config = dict(
    model="model that answers yes/no questions on an image's attributes",
    dataset='photos of arthropod specimens (BIOSCAN-5M)',
    train_examples=48750,
    image_size=48,
    crop_scale_min=0.7,
    horizontal_flip=True,
    questions_per_image=8,
    encoder_arch='vit',
    encoder_norm='layernorm',
    encoder_norm_position='post',
    encoder_activation='gelu',
    encoder_mlp_ratio=4,
    encoder_head_dim=16,
    encoder_fused_qkv=False,
    encoder_bias='none',
    encoder_qk_norm=False,
    encoder_parallel_block=False,
    encoder_inner_norm=False,
    encoder_moe='top_k',
    encoder_kv_group_size=2,
    encoder_num_experts=4,
    encoder_moe_every=2,
    encoder_expert_mlp_ratio=1,
    encoder_experts_per_token=1,
    encoder_shared_expert=False,
    encoder_patch_size=[8, 8],
    encoder_conv_stem=True,
    encoder_layers=12,
    encoder_width=192,
    encoder_positions='learned',
    fusion='prefix',
    fusion_encoder_width=128,
    fusion_encoder_layers=8,
    fusion_encoder_norm='layernorm',
    fusion_encoder_norm_position='pre',
    fusion_encoder_activation='gelu',
    fusion_encoder_head_dim=48,
    fusion_encoder_fused_qkv=True,
    fusion_encoder_bias='none',
    fusion_encoder_qk_norm=False,
    fusion_encoder_parallel_block=False,
    fusion_encoder_moe='top_k',
    fusion_encoder_drop_path=0.1,
    fusion_encoder_num_experts=4,
    fusion_encoder_moe_every=1,
    fusion_encoder_expert_mlp_ratio=0.25,
    fusion_encoder_experts_per_token=1,
    fusion_encoder_shared_expert=False,
    fusion_encoder_positions='learned',
    fusion_encoder_connector='linear',
    residual_init='scaled_by_depth',
    optimizer='muon',
    muon_scale='original',
    learning_rate=0.011,
    momentum=0.9,
    nesterov=False,
    orthogonalizer='polar_express',
    adamw_lr_other_params=0.00073,
    max_steps=7700,
    batch_size=128,
    epochs=20.2,
    lr_schedule='cosine',
    final_lr_fraction=0.01,
    warmup_steps=1540,
    weight_decay=0.05,
    adamw_weight_decay_other_params=0.05,
)
Rows from block 7 of the image encoder of a small model that answers yes/no questions on an image's attributes, named by matrix and row number. Rows with one number within an expert belong to one neuron, the router's apart. Each number is 500 + 25 x the weight over its row's rms, rounded and kept within 0 to 999. All counts start at 0. Numbers have three digits each. After the name is the row's rms in percent of the matrix's.
Before each expert's rows are labels from the 100 images, of 14976, where the router gives the expert most weight on average: "strongest on" is what is common among them. Only what is clearly more common there than usual is listed. The data: photos of arthropod specimens (BIOSCAN-5M).
# router: router (encoder.blocks.7.mlp.router.weight, 4x192, trained with AdamW), inputs 144-191
# up: expert up (encoder.blocks.7.mlp.up, 4x192x192), inputs 144-191
# down: expert down (encoder.blocks.7.mlp.down, 4x192x192, transposed), outputs 144-191

# expert 0
strongest on: order Coleoptera
router.0 102:510456534531548522522528500498531503516484479519471544526505477486502524518486502532487485475526489519480524482481496522465480469510495540494477
up.0 085:534489526502480485503475484538479529495497512515528492494500518517494494472513467497483446466482556498493449471477508504489507525513549468502473
down.0 087:497492470498498483500531502484488509493453512444504488499503471539462525514474483500498511542481447504509524519552485493504496517516452540499547
up.1 099:476497514493462514478515465506501521530481530541479475513460530527470488539552519479507520483502474513527463501453537493541476508488508509505532
down.1 102:541517510513522504528498486531496491475503535431545501506536505495517514449496465505499485542497520458498527493546493509472481508489492492519497
up.2 105:566533429482482467469520480517526522504448545468464511514481523479477497494500497483511503526482549483542480492508489477481525521532444480529525
down.2 101:461489505529495532506466494432517490516503474507509522482496512518503490517515511523502473457515486524456522496497527547549493488477562510405467
up.3 134:511465447495507517523493477478496499510521515493481507512470472494501500474466511463497495534522528475474453465473520463505500523504499555529513
down.3 137:519535515476482479484481522510511499504525480492488501491487507535499504558490492512497507509491476483502486484543515502510494499476481458434484
up.4 106:576473447477467501530500478509500523492497512495534481484522519456484501483540494483485531500510527464556472440470461471512489524521535522488479
down.4 106:540544527529499505518466526523495486522501494485488497473488524552487489493509474505460438447510458500493498538493508507506485449465514478483506
up.5 095:494577519501465493476514498462513459505512492501501477502480528520469508461504545500525478529490477521490489529486500513482496525488499464521477
down.5 094:477426508484522504515489466524508498467521528502536483510550454501475484507546488486450513516518546500481473494483523509504447529478497512464522
up.6 083:523490479488523495549444501494509492500537501445479500535495491503509495552500496513559542511482539524462459478476519498492515517506515479507492
down.6 087:485515501503474481476512529511493478524458503518513483482494444527506488486498530478498492513474452498567534497506494476484480505488457506469503
up.7 092:480498502487447520472516510496506513471484468474513478496470495522504501492516547518476489523504500487480510512538515488487479477523433498533482
down.7 084:468535515515527505539489501547479491519506508515479543500542534475508496523506503476487498524478551533491471486497464542510518492516513491459514
up.8 085:483529507484512531545493473498496537495524488491544529493472473573479570509512513484491519511506478484522451505502465525517494502456501491535548
down.8 084:543441465510484472482510539518485455523451525522480462494473442471515465510495507503488488449495506524483570491496512507494524499534510492481478
up.9 101:536504510533529495465476524457473482480535507457481508436476499506492529504513490495456547524482528479504546508501473478496484522468523472470517
down.9 101:470452477453507527504553501542503493506513469517491514519517501494487503531489546501536505516539478512520475483484495531503525480498468524530499
up.10 096:519505511499464490465557461532507504489533547498489511487505511480506503473515529511479507529471489480561513541485489488515478511473539476436486
down.10 093:501518503545504495552487544480497505503487496490539498537490516490494488503511503480469479513486488478509475485484502492505490497501475514560538
up.11 089:478477498460481508425502459460500490506519511489489524469509512504522498452508477520513521503526481489490455505546473518496448510454501478490516
down.11 093:468490508542505469515514502553471487530515472526501443514490490523481498525485479516497457544470495518529479510455514500504551492517510487498524
up.12 091:506504508453457508482486513505511510518522478453529546446445495517484449450519516505499503533499451506514505518512500486510497511507487513526477
down.12 087:501498495541520486533545490494512487498469538532469481534496508500497523559482527478491494465501514478469481509457520501487527474499495476453525
up.13 127:527511495479450487468540501535484478523500478509505551510506466503529534488495463537496529522461533474496495504463524458493487537524481528496511
down.13 119:462521459509506530507457502475506503511528501529515472530474497513498468551538506472498545461511434535535463486517444547501541470532505516476465
up.14 106:535460510514444516510487496492457487489536528502486501465452494545547461531514477497499495524481448513530463498506491522528485515534535525522520
down.14 107:494513532510553452461518519513504498496446486448503509496524463481469520485481522503498510500518580490485482510490520469452491481506478476459489
up.15 085:545481534513481503524481491448523507524515517517539478516488525485525497519556549492499519496484483480495465517478480534502536510511504522501541
down.15 089:472493478444483506498526498497508493538479499484503509475508504540477506505461467461492505518519527492515548499551525474492465502526489493485518
up.16 080:545489466470494537498509492513460491522493448490540508538447520506515492443508494489513524517493482519503473477433508547526521482566494527538476
down.16 080:498496493522482464460470510490538497479496507509478503470511506452477487480462542503511470495445524529475524491540493484489508524460514474436527
up.17 098:509439539487517506512479488510496521508519492478481486490481499533459513534516475495477505479481465452505495562476542538521493492446510512540511
down.17 100:527503440505506504506524469497511464517488464539509494459520465493532500537476528522511486515503500516472509439532488495498515503533476477473539
up.18 104:476444498508558493534477507467451515498521538474543489522518460550504527505531528501514489511518544481520518490477510480510489498499492526503483
down.18 101:498563529503463492480506502535545493467483512539457505468491540499475500489434457476508493506485470491480519505484510530481503519511525472486536
up.19 109:464521462450484485497507487542491514479569552495498508521508505469480518524507496483512496505489521530469441488471480532496497517500501509501489
down.19 108:552502543531492531459464506433476496499493443507472510531488504508520472509470520520503508524508510492499576505508490490504509509521498482497524
up.20 100:486488514485479528499484493501469478529515490517506478489502462513520498481512472502497463516496461501499427484475464455513491525463493509474496
down.20 098:478485526496518447545513481498487490493468521454509466510481498505444444511508517530519512498457512482452533516526550497515513486490497488538506
up.21 085:529485495509479506499496485496520535498464504474499495507509512491509517554504476520549480501495512480511434491504510494498501516527429477492473
down.21 086:516537498524492509505528467483453493484548531519485535491470493482509459443510512473466515524531488505474527476467527470522504504479576507506513
up.22 100:529461457531492510517493491530470482535517512490543496453479470521468456482505492469471517506524512506496501484461513515530496488538523497448466
down.22 107:490508510498458461496495505450541505506457454488447541537513503503500488481511522519509494515451519494477478484544547494496524501488488453503503
up.23 112:528488496455466490500511506530534478482562485477521465501500491517496440501530534514491495519497481524502488531523475490504465504472446530546507
down.23 114:452552499539503502509514494501482497514452517494510486514523495517499539521469511476476511498483535464515489475486534521512495505540517481476492
up.24 106:560508492480456480497500511496517478446564478517515492473455496488507507530515491482481492505499507485479480487526459506508491504489491493466493
down.24 098:449482466532509497532467496514544484501427510502510501504555532513477483491497521478513521475500537479482505448487517458537495476513525466525531
up.25 106:490519503473541498461527509538501519487508513466526500491478512411484502510530486501502460495544490439491466527500519496521515508470481473521561
down.25 104:528504481527468532539463518501503488515522488527499478530487498592490517494511520507472512515516495507509505472481497511499500542503518501478463
up.26 098:556503475535522517539479501510563496483501495484520467420470526484511504538497448478549535566520523493497459472527488481510481502518481539473501
down.26 097:481499528462497468469501518513493495531508516494485510545537448551475489455477550528493508468520520529510485509434510520494511473463529464512525
up.27 090:506488498484495479528451502520532518498482489530490472526482483475483483512514507498483479470474503506501540443505470510505504552486534509523507
down.27 083:558517483529493527479524514505494498500491512489524524464510493545513508516480448469482499461486489498482494511504517501501475467563478492501523

# expert 3
strongest on: order Hymenoptera
router.3 098:487437514489531492494523531536527503514481483517513529494518480486527511508494487508493490489501471512455515477502514517467493529513444497515474
up.0 103:551494513505560514550511461488529493495494486510457497515504502498477524504508487511520471497511483469465452476484463491498517532506505489451513
down.0 104:483477505484459486449464544504505501512517516514518487525486489485531504474509524501494512499533494546510520528488479542456510475508531512549538
up.1 102:543494477485504487495523529490553530516526472492492493481525505500524444480532443507461506536516416493481491522505506525502504507528537525496512
down.1 109:518488486523509529496494482516487489550491493523512484506472487524497534516485535434476498539485549500529529480479556516498534509485466504481501
up.2 094:531475509489526505522510503535509527482485482483494510469466458512474499524457455514535547545536464505484476521437478523520491491517531511490486
down.2 099:492513487500499532501510496448514472520544501543457485514534506516484518464490528483481509499470565470500538461537501488477545531481513486522489
up.3 082:482497503532491501510476492491463553505556477521502501508499503497510505483445499510501524508509485518509515481517489478461478517520503498488501
down.3 082:508507507475484492521494509478508553494493495498498452508481476523478505511586501505488468471504519488513480469487487528513511473497490515485506
up.4 112:521508544488515522513496492459488543501508483504490484476532422475537515457502538495519525526495494491494496519561562481473484493549553526547518
down.4 125:486476498514586530464493495540548463495484539493516514538491550560469520514555486518484476494495515545514492491449505503550516503478510525425498
up.5 089:512476500490537541496507503464533505481532493501484541473522488531517475495488509523475557485515504511473479475511521450485487491553551501478519
down.5 082:520521522541463473488517470531520455494508484501497484500476466494483505505535469547467531472463518505557538510497489542500511473538430513485489
up.6 097:516550519470461494463487472511523499465450515496484525462482485521472543500524506520533508500468519511473529489490512502535476501524498492488521
down.6 093:514464496514500481536504471495470471516481463516525493501498516491501471494509497471519510543545480474516493502480478526477515470490461475504475
up.7 091:510463501478485505510507485506554517486525524494482484484480536492570528502529514511464509535523475473511475520488461485468490483514555509448509
down.7 086:464520512515491537477527506517475486473481515545540509529528457509460485518480471482535472508514518513510544495515540514516514521495448497543520
up.8 100:526458505528502478491454474509477486526478528476492494483477506509492473524533478529494498523517489515494498535494473510485517526440482482510490
down.8 105:468516514488523526532505524483513491499524513554500503547501493495534541503462506506520519511492493474518502512505498509490488497559516495473493
up.9 072:535461488496494554516521491438480522525487484503487522482526495500542481534521520450527486519522507497450450473423492478472492513532484498506524
down.9 070:463499506538488460483460450550510482510504510537460510497507495473537540513492503527478516445473495504495514512545509554528519520489503522467532
up.10 092:516502529545495516473489497508471516505525500513477523506545518500451491468505497485491490477514511474529543487483499471495465467499490492493477
down.10 094:482485496506514519505506509493493491476443484535507486514451472517502522559497508520501510562519449516478453513475530508530525522468474510514531
up.11 096:508474492507498507518515455513486519489486476501471489444484469473483490496527492481514498523488520488520463506484487510469477518498517498461526
down.11 098:516531486478476529509481534481532491523532533492508495504521509528509509487512480472482523499497523538528539536505485534469532450488509495551482
up.12 111:552514472517474503542469457506453496495538512454490464489476534521473505511486512498511463522517475490481460511457547489490481519478487494499483
down.12 109:503517491485485518459495499527513473485470520496494548508514461502517473479516479474505503523478509490480519468530479476499520488531524536492511
up.13 111:500526531535413494543483521513566527510452541511468439489518538557406539499480472506493490505486505471487493511509486507516488509531504469531490
down.13 126:523478484469542497485490513514477481508541504492532500509499511526545473485493496492526518483465469514511512505480459447496528486458484503442495
up.14 114:502516516504479529492485502493512519460554505501493479520492459533476521495506515517522449531516497502511450518484512505496490480548535530426504
down.14 115:476459478504554487501515516511476478541487503501510510462521524438501494520532466426470505502521508507471537494488496449500517524495454500532496
up.15 091:487475452531433506519495488477523494510452508466455497547527481536462550527469505522484516510529469477537460473505526453528540491480461543552500
down.15 095:528518496478497542488482512519459524462498455518512539453479509477533457493528495500480507497482524491500514484512526536504507530521501500516504
up.16 109:538480524489480504485499477562510472472522486495511509469482500506503554503478476497482528488545488524511512487511519527511505535495530530534491
down.16 118:527513519527474497547464504455505531563488511499501459483520509503500485518489513485521474492480473484539498472492425492530458486552506477487479
up.17 094:521512442531447507480478493479538481506520490501490521480466517488512484505496457506521517499529464497512500481471457518495506493552511536558518
down.17 085:471454545460517514518507494546499503514509540508510478527518500468502491493515517492539528488501523506488470523538491479474521506471515487462503
up.18 097:471532497488516502501507529455537513504512493491497515483542532496505564509481468489519535503472472500479515486547494498519484466557515492487492
down.18 094:468478511512515439480507491508510477471491499482544527495444526518491489498538552532503507530544540524524474508486518485496538518469512498490518
up.19 115:566513491481509522507507453514524515511460503501543514498489512550503518535498485488501499527535483461523453517470507492524552511481462494518457
down.19 121:474486544532505493509502493504487473456533521499461498462476535450536490471546448514528475504484506506463460476477464516502534492497557497490520
up.20 107:534470423475514532512509517506464511465503493488500479518479526509487528497538483544501498522492469488497476502475486516493497507489518481458540
down.20 109:469481558536492470508446503472517500501469505522501548518470476503526551454475506482499518486522522504492522485494472467515490462518501529500475
up.21 088:501548509527464470514481482508523505474471509494497502506480532485486507490489522557518506500519515459529492462527508456502487490534508503502521
down.21 093:520454535469490536479535496521515492490498455517497480533510470482533516520527485454487515486469449493495534531468465523491463481507497495488512
up.22 112:533534499479485525484500484464486482498499497494471498509492522530492506485491533521524466552555519479492490504526488489475491520485495445439486
down.22 107:493447529520485480511506523530521544516517479511512522461518472513492526525504486479503469486488482472494514497469539464494467474504477527550566
up.23 097:542481506507504513492504508481519506485496526525528491507437466508490505515480484519511503501518495510528491502513468479524488459536486473487459
down.23 107:505524495506522485520472479493490477505499494444496537531565518513476481466517514513462524506511513503505494475444503545529510504496521510498511
up.24 108:495515504502501499522478496509500531492533477478509523527527469490531485508506519473482508525490473462483461503512489496555471496452505486485512
down.24 108:518511478511497499507497496484492489523485548540489510447500492501462499495506454512482476490499518511495488470487498479526485469496494501522458
up.25 102:501540488485446492471505472456515535489518496481503538505522488563472531518502523486486502503473445485502516528496496495506508503515481521527502
down.25 098:515453510487520517527485486508491478465517499492532461496471513470522515467555483488510521482513525525491521476530484526501496477526516508471488
up.26 106:513468489498479527537471482471504507464488495461480509524539505512530496504472480505483524538498529495538499455482476497498487554526560475488539
down.26 101:473509507453532481422495532525466505523541516538507514517497483462492512534505506491507462489504479493488487481511512504504493489493467547532494
up.27 095:510490503476416494475526511464503505492508527523482505461472541539496530439498488506487519488496490482510526523498459535499501487530520567510489
down.27 092:490488471506521528528504506494498520506502448482496489520511445464527509518526523514494502539472517498490455484484514497496525474503482452517486

# expert 1
strongest on: order Lepidoptera
router.1 105:475429518506516461483509537492542503512514532526518522524488466487496525504468480504485512478474472498480481488486497512460496503486479456517490
up.0 094:515551498552493509528510484504488534499504513508512499529497479515537505520504487498519545529503499495466507505505506470526482495507490527505489
down.0 093:512478501461482492518486488505478512499483509523498525480504491495465501518514502496481520428508494473521472489483498541462527503498494468503478
up.1 103:488482519531541534494514483499464481499497496481509458513472480507513529530529555527472489498512501459481507504496506532475518540510473570427513
down.1 109:501508497488507454519499525516506523501508539506508512448506462523501504507477469510537502504507505485521502513526494458505481482490505479528503
up.2 098:558552490522539485541532498477473466474517488469463504524511530463513524521498481517514453527532493498496496468500514534522517481526500545533488
down.2 109:454486534503465520450476453466482560486471501512521512459533485509497486467510532505457490485442497502514507495545504523475450555513475500475520
up.3 100:509509507496552476517508463486479509518479457477490481473514474541483545511500517529505493476484515486474518480437490477519456515526481527545489
down.3 098:504473473526441506466486503491536478478478509503488521529497488486506487520527467476460478514524516503519454511537513485552522464478520475510545
up.4 103:534542506451497536553529509477482472481500470471494518499494528510494497465486477448493462478513497497492468481486514486483480527466528557521502
down.4 095:472468511565508528441454471526515506510471521487480522471496465511545482494511494552484513536532480507479530457492462533498504500515462466488501
up.5 109:528499478471497481467489488523463503490542506509455532512505480506500509534524532487501485490492476472505502504478470472527501526508530530435510
down.5 119:439521514529484501530546468499497501507468518513493474487484536515529524440489458532498523526505549508517516490513494485514461473508455502539497
up.6 100:469467498512492573532494501523519518519516495511471485502482532509534520471507523510525512502476442488503533467522480494510498457516496520500476
down.6 099:542539487483552508456539477494511485469518512493533525496506451499502475520537472492452476517547523505451479509504491481525499530504459501533535
up.7 096:502508469462469494523482524526528507495493508488461457494505521523518534542486497486501493507463512488462564483480475492488515527524529495475518
down.7 089:534494517520496496476499459503492518487529486545505533475501502505466496486569526532537522481544497496512452516527469504490450496509469515526468
up.8 109:513499505454517485487508500518568509475500485501486547492503488526521495508497459508519540498461525513527412542500507489486525490521537512524509
down.8 115:525550480532516539512501457516474505471496514468500480509481524507504483448509462530507490521480460513470592441501502526543488465454456512493526
up.9 113:498535491505478543493508491500476536467493507492452513462488524489498529493483479508476540502565460501493466515505515554524472496520553521493518
down.9 114:504473489543524483486486478510559522483511483528508539498514495511478450519525497495472481487487513498503558506527481499521505528485456476469441
up.10 110:485486454511489517515527494536497518490520460506459489518541508483532546507504539519513482491514493471518484462526468515517498483561473529543492
down.10 108:512519516494549535475510493467507506508473536501506499495472508494469493498540484466487485501493518502500494553505490457480485520456473473499491
up.11 098:501538497508495531536514478491497517478542538470551473489521522516472489454524502530514437522496495500491476466522491524508464525539512521559504
down.11 094:495507474492479501424471480474490481533456464508451518482478506485504556537462462464426511517538521490530494513493515490523506475468485503462515
up.12 092:541495489505512507538513491518471510499483482491492508471480485512530481547521478510514512513490493478517533487447510465506481524495503464524493
down.12 095:495523530550500506466512529496537530507544517510515487494487507520486509454506510470515511516504540501475493505488473508501528505470478529451504
up.13 103:529516476492467515517503499443548482472492470524552450504531486551510488525506524529479501470454508519479562469505516517517519499522516475468512
down.13 102:475510507497503519519494509483453523509468485481503555474468497465461509497498466479515520537538505488517437505496482485510484506522475543518474
up.14 107:546464438572517497516522461499500486498470504491529501493502504498484492466498486538502525556518541482489453460448504464513483497494536532503497
down.14 097:480532520472481490490514552481490479511507479509490512496467501505489517548490524430509469490483508545534501556525503516463542505481427491482464
up.15 109:480521492461470550500506479466514487517522452549503535481518496560498503479495532486516541521491487480484500532504464458485506494479496494505502
down.15 112:489516492512557513518456515521503511453487505480486504480477503449527467507491453492460503527491505486527472481489536496540486516528523519531539
up.16 097:519510512488475469514501500538487487508512500500509496479487468469506505475509465460476493476485531495498487497451467453511446540492529541449540
down.16 109:463517523491532551497521506492512547468519513465477507524524512568480547519517543502502502521520478519485544529541502544472519516511481535549479
up.17 099:524525511499510494537471477505501495524504486493463496456521492517490460564542479507505496492515483500485545454515504511504499508504474544507516
down.17 098:508508464485509531439498531501481519466495529508499524554474433475511519492474489459475506486510498502473461537505492498520462517552501486544480
up.18 093:538467516508496517519476519485477501506538468470498498482485543543501490471525520507498486500543465507530528461550500454503466488541496494492491
down.18 092:504494521520468499480511508484535538504478510507495464508515484469514440505483512507500467490513508491473509497507489498491516503462490459536515
up.19 097:465510479546487540456467471513472504513516479531468527492492496457504469497503511500466487475507481493466490454513551509506495507533528525481481
down.19 095:503520512426535476524526486501549507516465507453513478479496444565484531513498526530538477471516500491544522523449496472500518491498452491525510
up.20 102:482535519517435540495528500524476530488475469473480527473467486544487476460541523519514481524521512487505536480506466530519471498512435505489497
down.20 104:555456508480557470520480489491546487528539463519510473529504541465500529532435489490497504492485471519479471517472483463514525509496532501490493
up.21 084:557551520496478532486487474467451533490515498515506496519471456520454523525504525519461482503467493507552544480494471510510466524539506507414502
down.21 089:475415486482545478492508510520511481528518486486479489528513513491499522497463460508533497508493491511474469490527556472467510487504510501538502
up.22 107:549478461490501547521501476490486499524456497507505483502484506475460486524487503479522471521531542500503535522523499467508522514523486524527499
down.22 106:477532469527504502515516492517488512495558470444475492495512528518520503502460445536503516549498500515473461446469489510535490483486486511477539
up.23 112:520488509496520505466480515511495518490555487448529499492503564517487488480513517504470532491531515510510444509469523513520524464497483516511487
down.23 109:457514513523485506511481510484477479494444527510477531518480499459532511495499491504500493519473478514547535489513516540486496526487514501488533
up.24 103:500494532547490540465527474516488538485484466477499475492498515553487472537527493484486480499448518495492483472499457539509480508470476526447464
down.24 099:483525468458561489553529474538516471532531514498472548480511507480515534457494496506520487526514511460472545478501534482490505468542514536523479
up.25 095:524491466514489495496495472454461517491503496472532498501471462495516499514540485490464493490521545488448494505498508521491524507547511526493523
down.25 087:482498535466503498530455496522549464515528480503503541489507511485493508495492511492493488521501476525545504466520492497526484498482482462488513
up.26 090:502526516503477537496472462518506512477515520456521487487514521503506491479545489502467477507542469478497499511531518520511526474450508452428499
down.26 085:504441508534509495525546494467494527495505480557507515478524492520462530478482505502510481486503483512508487526473451524476463483496473556537474
up.27 106:478494487488486583568532489517487507489478494517484517526489529466495505464488490485532448496537471502535531562537515520491477451513486497521492
down.27 097:545472492508553440483490511513503524513519514480508536478496449505500537561511494566443501515489507509488483462502531490506514531529543467442475

# expert 2
strongest on: order Hymenoptera
router.2 095:476483492536525476460531561505543497500493519512519530534509483513531563501493486514470504485470516516509447501481509531479512486491481499532516
up.0 108:530510477545486509519481478523484547500513487517508505496548524498489501505531468523521540487554467467454542491480467489514476531561489505485472
down.0 101:486478479497470485478517495457539492526515472492522487510489494520499512533474504512470472557478515537491499509508546497506498531523532491525502
up.1 098:514505496506482555498496516493507492481497483464474499519469483499506493506526485490540486502521516463498489498507523482484560515478568448457487
down.1 104:557485490510496445497540508519478514496511502529498524510507516478481506520501531509489511495492488499513508511494522509477493504536451513535481
up.2 101:508485492461539512490466480525520495515476492535484510479435467561484499519518535502510476510501509491481500527514482475518504517508484521464500
down.2 109:511456477516499492494512500501467511493525475456512477511482535455513496464521483530515519496499471475475492508469470459488471502473472463499474
up.3 094:494464531488531507502492493439497472517494479504513472473523480528517564482523518497542428545467496465501467477483520516541493474482551510533479
down.3 096:532547468533489516501535487542501508483513539482493531477497502467492490467524496508469511446531492535507494506509506453488494541529486518468542
up.4 099:490508516519502513489499449513448503490498483456488483524487526465513472547464553464534461499509498482508512484457504506498524493511494540527480
down.4 099:504483476467486489517518518510570516544513496530489558443487502488481534489523469569494502448474480495530479494507512497457464471514506481523513
up.5 105:532486494502463473508503461530516514514508523510513487503499524502495527509527478511436494503529489499517501544474473440490470514551435504545500
down.5 103:509477513474552557514473528515492530531516511524528526452506484510490475502508523505488511535494453519491510415515521490486534484516527521447501
up.6 102:549517540505526467513520484541488534461516491502522494484483513514514474522499488522503503496564473538500488463473489524482490521567536514521509
down.6 102:516521453499436542501469508527536477511478517520504528526537507476508502479507501457518504498460526469525525538529534467508517481467488498464491
up.7 087:495512499537440495572506499500483497468539471466517500500513510545452488462508457509511504492524477510471475508498489499505482510522513491535517
down.7 077:453498471501545514441501497483493488508477525509507521516471513494544507519517522458508479520490524490536482471466516475461530474484471526495487
up.8 094:471520548467507511478533490443518537518473463469463549489495527513493516498480528471486502545504538500513538497500522500528521475534498461439512
down.8 096:464462447511487507494480463527478494473507526509486463473483483503516528497521458490541498496482472478487417483488473513514485524492453534546497
up.9 087:479484506483477534534543506512535495501486514522480550496518517445521489517539532518504493534537477491489464507508516469465535521533562509509477
down.9 091:472570504517500499474476505513506526471495478456518449507526506552501520472484502476493476486487495505529536492491481501548454508511450504474513
up.10 114:552473489457498496497521470529489488530499505490494469503480500455495486535518536520511461527501482489495524471494491510487501470464496517501484
down.10 118:506541516544507514496510521464540488485477496519547494512505501549534565488482514514518544471521502480518474526500484443505482516553533476542466
up.11 103:527461445510487583517489493550504504500478487490456495472483486494516510470520450512510483462461490476513428511493505482489492481555499507512499
down.11 107:473561524475524447478526503467473466496481468479517489481529502495546493514474521473454497539506488513472555472477480539503493534477471515538486
up.12 100:499526497446510499556538518500492532482517480492510512478507478513498499507466526512499470499536553474504501472509539516513521504515463508527435
down.12 098:492469498544502512435486452501525501482528489519499484512495509477513530478542476491521482486467488479508466522533450493549497513505518505465539
up.13 111:500488513520556488497497493521554508490515504513477487435492558514492508473484468507512559529513445452502496502477543485481475510428534500518497
down.13 114:485535473510438511510502533488442530510494493498472503511492468469494476560512513488499484495541492544505526495507502507513514483566473532452539
up.14 102:516487467485517469509487516498512521511548495527511513465470481465503496490484483493481494514527500453451515515505532525504469527477512472531501
down.14 111:516508541511490495530453498533497525480510501509458446510546460514504519533528517485539506503502490567489521499503463504508533560503501539532496
up.15 094:550511499500506528556502517475446526481509463455480491508562483507511482495484461486482556485503493482451465484507528508473484515550501483526493
down.15 098:476511498520494474474499470482574512512467535479511491482475541533504488503547540508500462494497529500523524515494486498525502470477494518525522
up.16 107:508484462496436530470498481517480494507500489484519498472522516471464495504531521503540508443510485487535518531529515507548525523531462494497503
down.16 105:489476529481590477511493506484527500478517495514483493533502473555505541517515497563471520502468510484466496489475531498461482502488509470466488
up.17 093:535480530544430499504454493483497477495483489454520452506433506524505544548462492514487477499488510494494520468495502522518505500544497455508544
down.17 094:549540466458517490490502496534506517517519495527487552525547510529483489481541491505528520497518483493538460510486489482504528495486512480464492
up.18 112:510500469491411567531458476466522535500505527489473516506473511499472491576544491506511479481528480475493497516479479479512509494452479452486515
down.18 112:521533498533490514479506490537506452494476482498488489498469486481489469498478522515478506499486525492475488556512530505468463525473495511541471
up.19 096:505472500458431498460490505505484556499494500519506537510505510470513551508526470503502470489522489471524530542514470502525455568511508509484501
down.19 093:497543508521565552558489524498507485501498495535485468511462481493455467570498544517466483496477471530488488490483519465494526486500551469487488
up.20 092:499483518467535573504480460495512512511524529502492510505497516455488502523515500562458504522483470519532516466515482512549477514469516464507509
down.20 093:481465503518478446506499535532515491483512508518461533523481488552479463481519507497564495488520508473487520503486523496480504497533501543513501
up.21 112:518518478472495507550491499510503513514512488519476475513487499512499498504534479505500489529491488438494474503482499515518514535456518477507493
down.21 118:567452505512561466496541493492502493472494504490479498496516518513477483503470535505486502458524528494487538509514499497485504470467462500506506
up.22 084:493474507496500490512509501531462527503540554465503465464446506484513470531468538503518508563468496525479497482453504508509500489526492526528474
down.22 084:550525487534539507497499522523479480525479443523531522517564471514488542448540499509486462460551503475508502523508515509476499502462510477479523
up.23 088:532463497499501539543470463513523511533472472526493477481492544480486525483510462496471492517452473453499522495488524465524458525490530512480474
down.23 090:529490455506471475517490519507475496481525506459515492507489480548494489484490500479530522528483497501524468496506501498506482522478491478498477
up.24 104:509460544523477520489458457523507501529531535518508486497485528524460490520494512518516486529496475512542438534538514489506486542467520495436490
down.24 102:448535469471540509573524512491478476483463451460498493513486455495500521481501506488543501524498491488492551472473534497534537490534501478517506
up.25 085:534490496481504506575540476507523497445526512471479521500495477446512502476502455549516494558470457489473472502517522506506530498513523531444484
down.25 084:480508505530511463473442517501525537549502481518505497536494518550485490515513520479462501525531503478486507485481488518504483545495517500552521
up.26 105:522477531434519479549541514533515498514515472514509540503491491490497486502541513516480482477503509496532465532529501506507481507521531466443486
down.26 101:507559493539480521463447510476529527495480520488513444506510484518500502481486555472508533485514547461493531508503467503503512511445479501554531
up.27 122:487518506520481504504491483477501487469553498521500485478463472502484500507490515478519539526531493485503507506470522486513513503472460495521497
down.27 117:501445462504514508544492498554460527530480505472494499518496490537490530528484538478518483493538508510505475519548521503485484542515517468484491